config = dict(
    arch='preact_resnet',
    model='self-supervised image encoder',
    dataset='regions of photos with short descriptions (Visual Genome)',
    train_examples=101725,
    image_size=48,
    crop_scale_min=0.3,
    horizontal_flip=True,
    translate=0.06,
    color_jitter=0.6,
    method='simsiam',
    norm='batchnorm',
    activation='relu',
    depths=[5, 5, 5],
    kernel_size=3,
    stem='single',
    avg_pool_shortcut=False,
    widths=[64, 128, 256],
    projector_hidden=512,
    projector_out=256,
    projector_hidden_layers=1,
    init='torch_default',
    residual_init='none',
    optimizer='muon',
    muon_scale='match_rms_adamw',
    lr=0.0074,
    momentum=0.85,
    nesterov=True,
    orthogonalizer='polar_express',
    adamw_lr_other_params=0.00082,
    grad_clip=3.0,
    magnitude_pruning=0.5,
    steps=10800,
    batch_size=256,
    epochs=27.2,
    lr_schedule='linear',
    final_lr_fraction=0,
    warmup_steps=320,
    weight_decay=0.0,
    adamw_weight_decay_other_params=0.01,
)
Rows from block 6, named by matrix and row number. Rows with one number belong to one channel. Each number is 500 + 40 x the weight over the matrix's rms, rounded and kept within 0 to 999. All counts start at 0. Numbers have three digits each.
# convs0: first 3x3 conv (model.blocks.6.convs.0.weight, 128x128x3x3), inputs 48-59, a 3x3 kernel for each
# convs1: second 3x3 conv (model.blocks.6.convs.1.weight, 128x128x3x3, transposed), outputs 48-59, a 3x3 kernel for each
convs0.24:500500423500500461500500440500500500500500500500552547536500500500500500500500500435423435442500451427429500500500518500500500500500418500521528560538500455500500514499473500500475468500467500447575500558659569610664525535500500500500500500500530610582530603616562679708444410500471500540500543533433473429492500467475456457
convs0.25:500500500500537432560500500500500500500554568582500528500500500464500540500484483500500500437500561440460500500500455500500485500431456549542500500500570458500571440479476423500500432500500464500500473422500500463500500500500500500480597578500514465500492460539500470500579500442500500447500500427500500500497419500445500473
convs0.26:500528500524659538500606500500538448500541462500500598500500500432500500467524500480500500500423410452447456500500436445500563500505449467541500500500559500559535425500468500530500500500445583488464583500484500547500500500447500469466500440500500439436536500436500500458387387453500442426500521500480450500500414454488500492
convs0.27:478500500500500500500500560546569554565500500500528500500500500514500478500555500568500500455510500500500500500500500508500500500523500500500500500500479489463500516500500500500500482500500500500500500500500500549572364500500500500541500500527538500476534536500500464448581542522556500417500454457500522500417455500453500500
convs0.28:500500427500410500500393500549500576580500500500500500436500412557500476500500500452500557585500500597500451440439500500500500500500436560500514500500589500466478552542500547500430572542574440473475500500464500586520500448500500569500500500500420475485458500500500500557467480500458454427473493460500464602500500500548543414
convs0.29:443559514411570558413550606500500500410500500470452455500500422429546484479500500500500500500500445500500543517500500512466476462500500500500500500488500479438525452500500519401500526432433425537500406545500395575539537548461500530500389500500500500500500500500500541500474500516500500500577500500500579608500464492554434500
convs0.30:500500500500556500500500500579642587500467621500457500500500546454500500434478492412452445500514500500481500500500500573480473535489500424500500500500438523500500441500514500500427500443522466500500500500572475500588474500500500500471464500500555583479544500500500525500442427476409462500471488500500500500462500417500471500
convs0.31:500548444500561551500500500560554541500500526537502500556564484500500454511500453519500500527500500579500500459416465447410421449443422500554500558500500517428500515500572549500500500500459500514500500500500395429448477400500500500500543540500452434500399500461457530565465541525443500500448486485500445500500421500598500534
convs0.32:424500500578500500539454500421584579471552581500578500500500500500448500500500500500500500422527500437453468493483435532500475413500500500484500500466399500500500513500469500500525500500461521551426500500456500500500500445500500500500500500578500467500500563533500500500483500413536541434500500462500427500500451407500488500
convs0.33:384455500415384500456500500500446407500459577485483500430439500529568500500500524525588500456500500500560602500526468500500500417455475500500513489500500500464500500500449500431480500416450506498500500500500500500469500500465463531500500606520500438500576533563552561500500500500500511500500500572500534500500500523544500500
convs0.34:500500500500506500500531612500500500500464500500468500482500500446532520500500500500446466495482500500500493564510500500471500466412443548440500500571500500500525500476500451500500500430478564618521500500468554549500500500500500500500500500443461500461441533500456457500500452500468467500500500466439436500458500500517404441
convs0.35:500500500587532500534575500500571500500500500556567500500550500517565500478500500594590548555550519500500536525573478506500500554467456500500500500408465558500486472553449439500410525500500563532582500500500500553500527544529500525550454457515525547548526500500452413500524500500513529535567613544500500434555500500500434455
convs0.36:500500446511537533500500500444554500500559576500427547475500500500500542500500500500500463500500500500500576589551558500500531450500500500500455500500500500453480476500500471500552500429539500536444500500500500528500500444461500500500500500500433500500500517500500456500500513500500516554500580500500500467588500444500500500
convs0.37:534500500560500500536425464500544515531531500547500500604500457524500459543500457500525500546569530500500500500536451543500500615592542429500430421402424426424417481550500500500500533500565529500500496470454415500500551622566500597567533564500512537500535562507578582573538500500500447500500462572521500561500500500500500539
convs0.38:500539464523476453594500469464471455458500500500500500477500544520545468543568498414423425434500461500500500437500514500511547396500500500542537500500500442411500500500500500500500500558539551500512524500500533500500498500500478535500500500483436530500497528547500593626500500547500500500500500612568569559517527556438500574
convs0.39:548460445620576500658580532544500549500500500539500556500539500500500500500500448500500500500500555500453500545554500500500500521500500450500553500473577500500500533590473455563567500500573500500500465500553500500520500500500500500467465500500546500500566536582500547500500500500500428500500510500500500532603546545500439500
convs0.40:500447500500481500500460500451550509500638609500566570500500500500500500500500500530500500571561500500528500476500500500451472500500500500500500500443534500500464437500467500461482500500457571500500565525500500431411500541500526587535563598549436500500500554500553520500438500500500534457481454432500500473500470452500500487
convs0.41:500586402474500455500500500500532529539464529500500500500601540442576530418619500533544605562500500500559551473470469548500500524547454560500445500527458500500500500420487500500490500466439516500500500500500500500500500500500519500468500567519484500500500500500452580500500500451500500500477500500500596500557575500500582500
convs0.42:555500500500515500500500500500500522500500500500397500457451546521500500509538500413500500433451483500500500500468500468500580500500530390428500521500500500549446500556500470456461447500500500500500492468500500414460500516533500500500518500500470500514500500518500510549571500500439500500537517500500441413500500507395453420
convs0.43:500444500439415500500500573500430465500500500500500539418500548401500525419418500462459461500488496500487500586500500500535477500500438500500500500500500500529439434439500447421500500500538451500447472500437457446500441441500461405395500500500500500461500604500410500483440500500500500469500472500375451412447591500442544385
convs0.44:454500500500500500500500500468468461500500547543500500500500500551500500549514476500500500554576542500500500500500438458500458431457414500500442500610500500549392500455437431500426442456500443500500531541500500500500441447465500445500533500549500500521528571500435471500395471457500540500448432447500556525500459500433538452
convs0.45:500539500467488500500569500500500500500511500500531580500568463500500536500500500500449471485457516500447439500481500500455500500408500519500500500592500564500556455441500449457475567560602500500544460500546500500500500555500500500500500500500440500500461549500569637582481451500450462500452500500500500444442403500438404500
convs0.46:500500438500500445500500500500477500500543500500544500553453474500500500500500500500500500500500500500500500500500457500570467500500500500570567500597565500459556500448392500543500559500433500500500500500500500444422500422437539520441500590500500500500500500552500514541500541500500500472513531437452426500500465500530500500
convs0.47:449500522500500500611543539460503459462441450500446414443500500500543546461500500564500500500500500500549500565500540465411476527518500430427460500500500500533449500455500525458500500500448432500500500500500500448500540500454500500456500500500453478500500545545500500500459500390500500415500500500465500434500555561384500441
convs0.48:488450443500416500500396418516500538519534500533500483500582500500500500500500500465449396441500466500500500500407500500470500500488500552476500500446500500556542422500487414500457455458416500500500500569500589528551465521536500561466564551487500577573556550500500500500571500403500500500571541500533467487515459500474458500
convs0.49:500500500500563522408576534476487402483500446500474464452500476409500495367455454500455439500500500500500460564500428549536500557500442463500448500500500500451500500500464500500500506459457463500500478500525500500516500500451554587500437500414517500500500531515500500500500458452500500500500500451500551460500500500500514444
convs0.50:500500563489500500469548500500500500468500541477430500506500399500468500500478500500500445548530545500500558534411500568500446500428449562435500500559461465500578500500552451500500507464485405500518500456500487500411554579417510468500500500500500492500538500500500500500443439566460497500539574472500446500500500500476500437
convs0.51:446423434500530500500500500452527436462545500465523505486548500540500500500554500500500500500482459412500446500540479500500500500500441466500500529520565548562500500437418500500500500500500500500455500618530500500429484576471500488500500465540444455414500500477463524513500471500500547548499500500500500443530441455516500500
convs0.52:480500458500500500428530413558454649612500600571500548500500529516562553531529508569489483500437509385500527500528500500590500500500500454462526500500500530613548441500500500500500500541560538592559500500500459500500500500521500432437500500451446500500500518537471500500455433522469500559458500542435500440465515500500500500
convs0.53:500439500447500456500500500500436456500582500500574500500452500519500500500441379464500472500570500442500500539461500589500483609554500525500514564500500559588556558555530475542529500500500500553485500500500559500389455450443541500500538530512500500500568500546557500500500500446468474479531500500500500540443500500393500446
convs0.54:427454427500500500465544548570566500480440500391429500555651500439476500500432531459500500458500500500500500500483500500500442500543448500473566500500500521566545500472495500481449500500392500461500406457533500560564500581500500500500500481500468431424500503422582593424500439417500437429469500467500500500552500500560568500
convs0.55:500500500562500500437521500500478500500500500466447500500500500590577562500500500546470461500474469500500498500500500500548475447500500469500500500500433500566500559500546500553582566525500500538521500500500496500500437500500470581557500584500500561500500500503469455486500454465500445472454470500568583466584557537600500500
convs0.56:500500564579500500500500454500500546500436500500431559464429500480500500419463507500500561517539577547500556439424422500500517500526500468531574500500500423500500460500500500554437500500500480453500500500500500539462500500500500500500500533523500500511448500500500500500500456500549524500500500500500500563543487500531457473
convs0.57:500415500478449554500500500553500500551500500500500608570485452500440428500500500453500480500562570500500500500500559500476586500500500500500500500442541500500440408448435438500500500500500522443500442404500500523500517447461569443400453419429460547500500500500425500500540500419469500500500500500500564500439500500500500500
convs0.58:500430500446500500463538500485573559500500500561574456411549518500459500563500422500500500484500529500500500574500403626554352500500454500403438527572500424527573528449383500444500500500500500529500518500500500476461414500552442500500500500544500573500475574539547500540500374453500500427500500441500547500500533559500545500
convs0.59:500500472520505454544558428500474500500500534500500498500552500562551561474500500433500500500522547435500525500500566470581532475579513500429448500464500529500500500394513521500500519435438456500559465463500500500465500500549500471554500551558500380500528500562500500544461500538455527539457473528500500556500500528500430500
convs0.60:500398500448437545474452500467500503528454554500500500500501500463500438432500500500500500500548500407500500500531500500500481500500500500500490500500463508500533559500500537459500500500554500500500443554500500561500444500500438568500445570500471500500500559500422500500500500500581500500500452451570463500567385500552467500
convs0.61:522443500540457500564500590500500500418567457445500483530500500558500553500449500500465478500500470500500500414454500446425386512500532500559500500500500520500500433519409500500500479500500544436500576484500512500569523565548500500430493500500569500455500500500559437500500500500552560500550566500500436432500500461500525500
convs0.62:471461465500500500500554500398406500452396500411365500423500441441493500500500500500585500500500500500519500526500500589500565657552500500500576570571500543500500427458500500500500500432500500420500500500500448500546500446500436413478437455471500500525445452508463500500442473550422455500420401500500500500500572458500565500
convs0.63:500500447500599555500543500482438464500564563546554572500500429500500500500500500460500500500500500484443409549500510538500500480559574500500460544500500540500461500533500500523500526520508500500546500500512500558522500500500500500480473500490430500541500500542500522500500500500454500521418452486427426500453470500448467500
convs0.64:409500481500561500539500449500500500578581485583500447500500500602562463593500416500500533500500570500500560520418500500500578479500603581500569500542562500437399438500500500455412500584557445523516500424500481426427500500500424500500436500458500500552500500500458482500500500500500500500500500500500534429544500500523500551
convs0.65:500500500575553500563562500464500500481547549500534500500457571500500572500500552474462473530500548603561500540500500442445500500480500500500500500469465500551500500500573542500500500500500500500452446500500392436500436500500500500500500500500547440500536401411618500500500485500540475500500500500500464482449500500500472550
convs0.66:474500500423460415500500389500563500538500552539500500500500500500458500514500528500535641558500556500463500579591572500565595478500500411500500500500480465511535450552538500572544500553538457500439444566517465500500500500516459500514571448463437500500484500593500542500525542529500534540439546547500458449500500438442447422
convs0.67:480500500500500500500500540500516500500510563441500500448500500500526500500526500500500500452479511417500500500500569438500516500481500500500513500500500500500500435558500380536551430500595500500480500500500500493492500544457500527468538578500500500500500500500457500500600500468529519500500500512437500579500500623500538500
convs0.68:559500500500500442558500500467531500464522556435483500500470500571576524500486408500551521500500500542500500580500530444500544500500500500445454500573500500500500417447388485500453500500500576610550579549500473467422500533500453505501500500467500474437500500440535500500500536558388424403500500465500406500500558500432454439
convs0.69:394375500467416500500500500484393500500500500457451500554500536543500500500500556500544573500568580500500500500560471500462500531500517403467453438432446500433500447500500500500500550609538451428504482449500452541571500534500500500500541522538483500479401464462440500548500500528598531500572582561500573500520500523532545525
convs0.70:500500466500534500438500484500430600493462562493500590500500500500534500525500500489429418442411440500500500478500388585437500517500500554550555500445448502535467500500500500472500500542477462500468473584500397500466450550434476579500551608531446541500443448500500533415500500500500500475500500419500582500500590527405598560
convs0.71:500579500481550500559500500524500500500537500464500500450544451500588557452620500500500539500500500551500500592500500469500500500500559536461500436500566500449500457500460500567500500500500523500500500500554550451500529535500500500500500500500459500575500500628500441500387500500500582566500500500553500500500500500500500500
convs0.72:541500500518448522500500500500543541500570456537500500465471500500500525469500577409449467437482436500500500500528500500500515538500500500500500432500500568500500500500459500546500433531500500500500555500566524500527612611605410436424454467482448520500464543441500500500500500500586500521500500500500553500500500500500500500
convs0.73:495500500436419473439464500575500500448477500500481500500500500500464500463425500500426500500500547415425500562533500500500500500470500559500406491500500464500567500500500500500500435500462420530422449525388500500408458459500500500500500433500519500476547563500525500500469500451443500457422500457512450415500500527500429391
convs0.74:526500500415410569437423500500500530500440449609535500500500500500500500434411500500476503474500537500517500500500573447472555500578500500500536500500500557581500500454500435526500520577500455427441500500589482559630500500500500565528472500500500466449543463500500452500500467500453500544500539584500463500565575463510562556
convs0.75:500500500500500500500500568500413415535420413571434406432438555500431500500457500422446447500500500452521551599500387649549431520500500500479500540500500545500507458500571436500592376500582458500500429500500468449586500500606546500584480500590417500459500500500500500500500479500500523500450539500543500500602596500504553500
convs0.76:500496536500500462500406421500500410500500500500500500500500576493500521456500500446435445462500500500500548547448500541500451500497500500460480500453454479500500500500421500500434471500500578500437500580500500500478593573551492469531500442426500500432500400432459494500478500500500520445500556482571484419500451500467587613
convs0.77:500448482500500500525506478500556552602500457500460433520536500500559500546500451500500500466487425547500453516500465500500473474463443500450500489500465500444448454500500442500534500565546457500463425464500407500500453500500453500551500500500416587500500500500500500500474434500500436500500457570461500476466500500446500500
convs0.78:418500421535500560570534545500500500500427525421453461500500500500500565529605500563500500500500439460500563484474472430478500500500500500500452426465500434500500517548428548602500517500419417441500443500500500500444500500454500462461520456413500500500500500500500407437565519500466500555500531567500480500500500500500562594
convs0.79:453500536500500536500570505500500500468500500500500500500500497500532500486500564462500500511500458438474527500547581584606500452500437466500454522500500500507548500468500460500483500537473529467532500473500544456537500500500516500442545500462500500483531500500518500500465500495455515500446500500438517580440542593500556500
convs0.80:500556492413457465394427434500539540500500526461524500500500500500526463500500500500519594467500551462500520523500500500500500500521530536500500529546536525500591457436500500500456474476500517556500500512500500500500500500500538516500500567500433464453470443500458508500500559500429500500500500500537578555500564533500567544
convs0.81:587500463500500539513488533500444500500542500500500518500451500549500500500424467554564544500539500500500500500500483424500500500500500582552500539500500500540500500394458500522494575513492431500500524500540500500535500500527437383539479443528500500458451531522500500500500500500450458500500493500543500500530500500500500500
convs0.82:500471524500572560500526446536475455500456400500500500539532552500483484454500500453483500462500500500500470452500486500597563550500584500584459448550554500500500424500568500500500441500435500457473430500500424500500500460500469500466500500500500500431500458432500389413500500500500500500500500515482447500449446500500448500
convs1.24:583500500500500500472500500500500456500500500465500500500536500500500449434440384500500463500532500500512500470500478500500500471481454500500500435500500458500500450413500577500569625564615500500703427541773351500693500444457500500500550578500500500500427454467500500630570512546500456463390426436532556500544557535592605572
convs1.25:500473500500500500551545500500550535500567572463500464500448500500500500500500500594551500573500500607500540500541500500500442500500520500564438465500500454500500500576500500500452500486500500500500500566500556500500500500430433447478500448500551500471500500456459493375500550542500531523579538500445500485443500500500500416
convs1.26:437500500523559500500473458500500479500451500500522500500460500564565545500500553443500500538500429471466422448484549500542500500450472500553500500500481500567476570500461500469500556500500500500496500500446500500500454500500500500589500526531500500500546553542571553477500500500500500500446417500500500500500500544463461465
convs1.27:549500454500475444500489456500512554500546623463500557500436500440500500500522500449400500500513500500500500500500500500500456544500441431500500500500517500500500500500450500500500500521438420500540473500500437500500500445437500500500500500500500500460549500520537530500569493478447460448461418411414500465435429445445395381
convs1.28:500500456500500500505500541458567500396543596449500500513500500500500500500407417538550500500394362500430428529566500500527500500420500500500500553500500565500500500500500500500500574500500500453475500500500500500500500500500452500500500466500445477479500500500500500435500554500467500500500500450500500462428456462500500500
convs1.29:500500437500530500500410500500583500462561555418534500500500500576450500589494500500500528551557500500500500500500504500500500500500466482500500497500500455460500429500443461464471500453500500500569500500545500518500449500500500527500518504500585500480565569462568585500500500500500572500500576541391500500500500454453466469
convs1.30:520531455500500448500500500535500500540469500555500637477535454546597500500576500452500500500484490515500500513572565594576500537500500500500532500467500500468500607500500553538500563545500500514508500500500486470536500500557430468500420432500402500418446500500500448382500449500500500500500500483395500457399500500454504481
convs1.31:500500500453444500434500572500475500500500523518536500500500500461500535500500592500500507500423500500458509538500562489453500435508500462500500450500453423500381500559598476500500500500500553626579500542500500500500538547575553538500500500500500437500500500500587500500500579658500565653500500500500500500455500547500500568
convs1.32:500523500500500465500500500500452500500500470576500500500449416581493500500500500500447528509500533500476522500500500500500500466500500500500526500430415500462428458500474457500500460500500500432500448500458467500429461500529500500527444500519541552554544500591534500567500580566500638500577547534544500556526500612500490562
convs1.33:500430444565500476514500500440500500500526500486500433500500500552500500500500500500500583500500564525500547500500500553473538500500595500443474575500500500548500536500481500543500500500500524518470500500448463421410545539500500468500500500500500500500500500438531500430500500500500469397500500434500500612500500500410482500
convs1.34:500500500500455455500500438500500500500500500408471470500500418540500448500465500437500500429468500500500500500561510500484463500444500500500529519437500500500447500556500500500566500500532500449538575461575500423500464500427500500500565500428553500538500555500500509500500500530540500477567500446385464407439500500439476426
convs1.35:444444429500532500500500387500500500500471471500451455522500500533500500552500500443431500430500500500542500500500512500542500552500568500536500479500554358420500500500571429500500441500500500535500500526500500474500525500566559500500500535515500558500500561542453500500500541500500500447538500500538500500541500577477500500
convs1.36:500500500500555500500500456465459500526500606529522500500500500502500540464470541538500550569500500509500500500424473500500439500500500500500500515456456500500453464500500537500500500500500500443500500439453500500419500500500500558500551500539546599524542548500500561500465500500500500482500443466568530500589530500568500431
convs1.37:475535500560500500500500484478500500500572500500500500500465500500462500464450472428441456500500448585566526472543431500535457568583500500528530507452500413401500500487459500500500500593562556500500500500476447500429542500500500447529467460500545525539542537500500568532500500510500500500418464500555586581558579625542538500
convs1.38:500500500500564500553500500434500500500500500451500430423462500450500500460532500446525430536598525639627500500500456500454461500442388445500500433444517500464500420500422500464500500500500500500446564460421585462467543465500500419500500500570435451465500500500500500500500500500558500485500492440656638500530500397500500451
convs1.39:500500500500500492432492490500500487540477447474420435534540500500500500479512572424500500500500500412452462575500500565500453625500477500500500518500500546500537455500408500414436537500500500500620500510567452519500500449500518500437538517500543475488472447477465482500500445426500454410460466500487500500428500444446500434
convs1.40:500540549427479537435500542444500491500517500500500500500500522500500548517500500500500457500500449460500470518559481500500500500524528418443423407398436456500500500528440500528500500500420532500495538464500492500568500522500480442500500427500425500500500523500540500500390438500353447500429500500500448460500421500456425460
convs1.41:500452500500547476500500429500500477562500500500500500500720559454635489500727500500447500610521529547500500509500500535500500571500550500500500500390437500500426540500535505536500521500608500500455500552465458450448500579500500500500442500500500500500500443500500500534413500455456500500500500500565564500600579506500475435
convs1.42:500500534500500542429500472577500500561556500500560500500551500500485500525500484444402409500457458593613523532542500500512500500500476500406424504500435469472448500500500500524567484500586500500500519451514559475519543500575500500500473500500633579585559543576500533500560541544554543518383500500452478500500500500500500537
convs1.43:448492500488480500500468570500500500500500528500522523547500500557500454500500436527598546489500500500458454452587456500571500483568500500500487497500500461500525431458474500431447532500500450500500460500567451552551500500500517543528500500500500500500500561500547583533555500451559536500557556594500532537500500532500500527
convs1.44:475487500500459549500361448427500500540506500579512625500522587485444599500500594500500409551500423500500439500554500514528500500538498457500500583578552563529550604500500568528500438521500500500500513566540500500475484424500500500555500500559500522500500546500527512500500500500478500442406500425500617500496500500500500500
convs1.45:500500500500459485500487500500574500500522500500500500537578590479535500500601526500442500425500500500500420500500492500500500564516525500500500445460500465459500520500518574531500627585500472500588425500635363480613500500480500500460500500471461466441440474460500500500479545500473500447404452415500500500500500481552490446
convs1.46:500500530539500500500479468462500464500500474475500500500500500500500500500500467500500500554458500500500387500500430431500500455476446500500500437437432500500434500560500500500500500527500632488564548500530500500500528441500568500500447500481500524510535558500546500500534515542551500500500412413531500469579500500500500452
convs1.47:443425534463413542461422500542542522554545500500500500500523500535500500555500500500500500500500544500500559458500480444440482500500598450500556482491500541496500523461444500500411500500429474500500451441454472479500454461474500518500500513500500500547500518511500512532422463464500500500500564500500500524500500604500563578
convs1.48:563500547541500500500500586500462500500572500476552500479494508500500538536500520500500500500455500500500500500500463500536500500500540522500500468500494445500500468440500500551531529500605500500500471500592455500616397500500452445500577500500466500549500500482500500487500433453595500455500435449547500540500500500500500500
convs1.49:500523500451523506500500500535476500500500500503500500462500513468438442544500500532538500500539589538500500552500500552558500552564473441456500465500500500500480491483500476463475500500534418500542500538580471500500500551500500542500500533500500500500501500500500500551500463500500500500500500500553500528575500500554550540
convs1.50:556500500564534446500526424500525446447423500500500500477500494533500500500456500504500500500569512500536500500516527572556539591548541500432500500500500500556500500558500500548500440568589500520500534500500500500469446541500500505500500500455581534500458481500500500529500500465500549529449529519562513500579500500556500396
convs1.51:500461521451570544500500500500500534522500500490500500522500441561500500500500459500500444500500500500441453556516578525527580515413500537583518533500500533460514445500500500544500500534500500500514539500500500500447467500500500500500500473546500525531500556566500561533500500534500500500500500500500500602542582549500500500
convs1.52:406446519443479466471500500500500500456500466500500500547500520543500500510424500500500500466500500508533474500571500453500500500533500451439500426500500456500438520559567574500457566500557452588515529589541521500500500500536500408500445458500500500573500562498500500500567556527500488500500425500500500445500500500500485468
convs1.53:470480500500459474546444426500500551455534560500556500500410540500500561500500546500500457500500500500485500500500443523500500500500456500500500583500500500500500500552500547500565537524500465500426500520500500500500433500500480523500532500579516521500447463429500461500462500501500500500450451489500477500464444429500500500
convs1.54:500500500500500457500556500500459500475459438500546563500500546500500557551470530461476546500548524500500500470500500500553500514573465500500500500500500500500398500500500500500500500533500500500500503500500500500500446464500500440500500500500467500500466459462482500396500556553500500500580577588430500500449500500415500453
convs1.55:531500500508500500500500540587500500500500480538500500500500453500573500533597500564500500500500500479500500521500477466465500500500447500500512500500551500500500500455439531459464500437438500500534443538500439516500500500503500519412500566534500500418500580500458530500500500471388421437408457500535500441554500500500500457
convs1.56:440500437500519448500500500500500500500500533497500500516500467500469425500500459566560574536589569500500500530500419500500500500500500500500500470545567508500500529500500500453478500500492458553518500565576500500527437410500500500509500455500500500533500536537540548593500500500500500500500500593412500523439445500457500500
convs1.57:500500500500500500500500449488488500500500500500457500500500468500500500500511500500585500500500476585500499457556594535500542500500500500500389521576500500526500500544500500531500419500500470498500558500576594500500500523580500520404446535500500500500500459500456500500500500477460500500500540600443500500500598500470500500
convs1.58:526548539500533451500500442500451535465403474500440478500475443547463500582514478500500500500446465426500501436466523500422500500393500500500450500426388500459403586500435622566500555500500500500500500500500500562500500500445500467464500500467454461372443452399428426464500500652602500606614500500425396414455431500454465500
convs1.59:500500500439459474392443466541597500500574478500500477500588500500500500594563470500500543553557554553544534584436468537439463563500500469500500439500500465500500538570548560532512568500500500444452500433500500500528464500546500500530500500560500500500500548516521566543415429500463443500500474500463435425477500489423457438
convs1.60:500500475537500456500449422500500396500420500405421435500500460500500434540500386463558500448500552542550547500476465500500500500459465477492500581442500574500450500500500447500500410500500450500500466558500500533567534560500553607500500582500548500568561558588500525500451500500478558500500500442476500442500500565500564565
convs1.61:565546500572500500500500500500500500437595500435500500500500500500500472475544500545599538506548566413464500509500535500431519500500597448515524482500500500400453471500500500500500500500542500479528500500500562517536489500500500500572539500553509500500500510500459500545500591500500500500503488465500500500500500500500500500
convs1.62:500500500462500500415413453500500500460472500414406466500478452521500500500500450508551500530604526479500500500536445557554500500468467450448420539524500500500500595500500500500500474461500500557500550500500500567500470434456547500500547500500411433428452469500461485500538500500500538500500500500500500564500500500435471500
convs1.63:428437500438551523451500500500500500500500500584500500500540500500472500500467500396419416446448471500500500500514500465515500500500420550544500500529458485469455480500451549500517563544500500460500521500550471439500454500500500538561500500538500500445500500500500500500525573500438517500500563500502500505500519532500451500
convs1.64:500500534537543546500541500500459500424500500444570500500500423530379470500370556500500500535500500566575500388543459500500500460500525500500445500500500436470500460500500500558500500569539500500451561500500547431500499437500500479552500423457500500455465531500500471470500455500452500500573500462409434470462484500500500473
convs1.65:481437428447423417500500404500500500500500549524500500460500401500500411500524371500500500500500500500461500500410406500442431500447500459500466427527500500533500590500445651500427640500500376446500317416500380500448500500500588500437500500500609563567517574563517500500500500470500500500500500500500500536554480500600521465
convs1.66:471521500500500499500500500500500557463530500437541450546500500500500593530500500500500500500500560500559529477532500500500570471500550500438500402500544526533557433500500500519455500567559553500500541500500500433500552500500500542534500500500500500468457530471474500479500500500500500500462500432500500500533468428500500490
convs1.67:443454500526450500500465500500462469500500500500500413500440475481443494500411461414500500420500555458500500446500452496500453500500425446500500451500441439481500500477500555500500538473500444462500471500500500500500500470500500500527500500546533654607471547500500500500574500500578529500500500566449534500457500430478500500
convs1.68:500500500557460435500500500551590604500540500482500500485500544542565588545574568500513509462500471500448435469500452500500500559593651500409448500420515500428500500538500500480455522548500500585500500500500500500551500463500500453415500500532468470500500548500500469469528578473461564472444500467500500500406500432450500460
convs1.69:454500500500505500500500555500546458500567540447500500539531579500500567500500516500497500500500500455481500500526397463500414459525500500500500468471500437437500500402456450373500500417500500500500500455500500500500465500500500500491500518500500500469501500500500478500591568500500471451500500424550578500479535458491500475
convs1.70:500500500500500524448383465500500500500481500500500534500500436601500461500493500500471536500548500500519534500500526583500533500550477538500447591500463500500485457469529483500500450467500500446453500474500500470479500598500500536500500565467546500483520514500500500500461435428500517433500500449470500500497577541456500500
convs1.71:500500500500500455500473500468500488500500500545508500500585500477500495500500500500549515500534452500500460500500500537500531520500448429500530500424450477500500533500500523500535559500525460500503522573553500552500445500554512528568476427468500536500541542426568500500550543500500547570500626500500458500500500500500500520
convs1.72:591609500500500500500500445473625500500607543427500500500500573485474447500500433417506500500565500583500635440539500500553500500500595500480575500537562440500536500547525500500500500500500557461382634550458500566500500500500462500431675571663500540565539573548500500500500500459500563500500500464432388438500500520433394500
convs1.73:500500500522500500500487500393500500500500500465500565500473420500500500500456500500500500500530554500559549500500500500462500586538500554500500663576524568500537461500564449500529500466500500481483500468456544500486500551500500500500500500563500544484500499500500500500434414428500500409500500472500500500500500518412500500
convs1.74:640500555720558500540500476500473500500500527528450500538546473531500500591500535522551542586524544500458545498533500500500516500574500453461500472442395544500526500500500500500542500500500534537500557554500537500441473500500525500500500425500500530400500500400440454500519500500447481500579500500500500480500423443454443444
convs1.75:500459436500500500500500523500500510393425500442422500500500500500500500500500452500500579517500500500575500500453500657557500593500429530500500612534566624486500482500500460500520437539500500476474500500500475500500484500500466473413500500447500475478500500456500500500500500500460500500527533500500452478500436485500500500
convs1.76:430500500500536500500500500439431500530500493583543465500527500514500500500500459500599500500516441478500392532500479500500469500416443500466500543500454422500500500492500561591552567624500535500500500540420500500500500543543500500431500464376500500500500457535500451500500473500500548500500549521477450500547500500500437500
convs1.77:415432462500414500485412500500539460500500500457409540536500601500507500500467505500500528500500485534500500500606500564616500500601450484477500467500500525500500530565555500552569500529558500500417530521500500500465443500500416500530500558547442436453500500436500500384428458500500426500556500548500500400500537500500587500
convs1.78:467500500500583561500500500447500434439414500500529500555500500500500500542500500527515500604562500500531500500500500500435500522500562500565563500540553500593571562500500500464471449422472500500500436430457417500536461500566500538500520500500441439500500500500460500472500579500500500500500500466500488500500500521500500542
convs1.79:463500464430420423432463500500500500478500468467470500561500500500500476500496446500500500500500500500500401500539570576500525500500456474569500554563500500500432500485500542500500485500517500466468517500500500500482500500500465500429500500433544617580583613545565575500548500500485500500500500500500500468500539472500500500
convs1.80:453476500500500500574539531500500540500528500500500461562500534561500519515500500543591553500500500500500481500518500539500500500453500465500556435426435426417429570539544500500500500500500578576542500500500500500500500500500500513516540564596500500452500471424495453429529500564500500544500500512435500500500500500539527491
convs1.81:520500417546550433567521435490424500500500500500500500500500418500500420466500482500517542500516500426443469500435500500500431529500513500500476448500456500500500500500406500500457454471500500533536500542536500500537551500500500500445500542528500500500500500580500500612500430500500428463510448448500554477500598437500535469
convs1.82:500500500500500556500522500500500500500511509546500500500500436452485396455476380500500548532500500549583462460500535500527500500500444500500494500550500568500500500467538459500500470500513500477478500500490500472479500500454500500500568569500500447479500463471500500517436522562461500532500546537453500447464462500428414443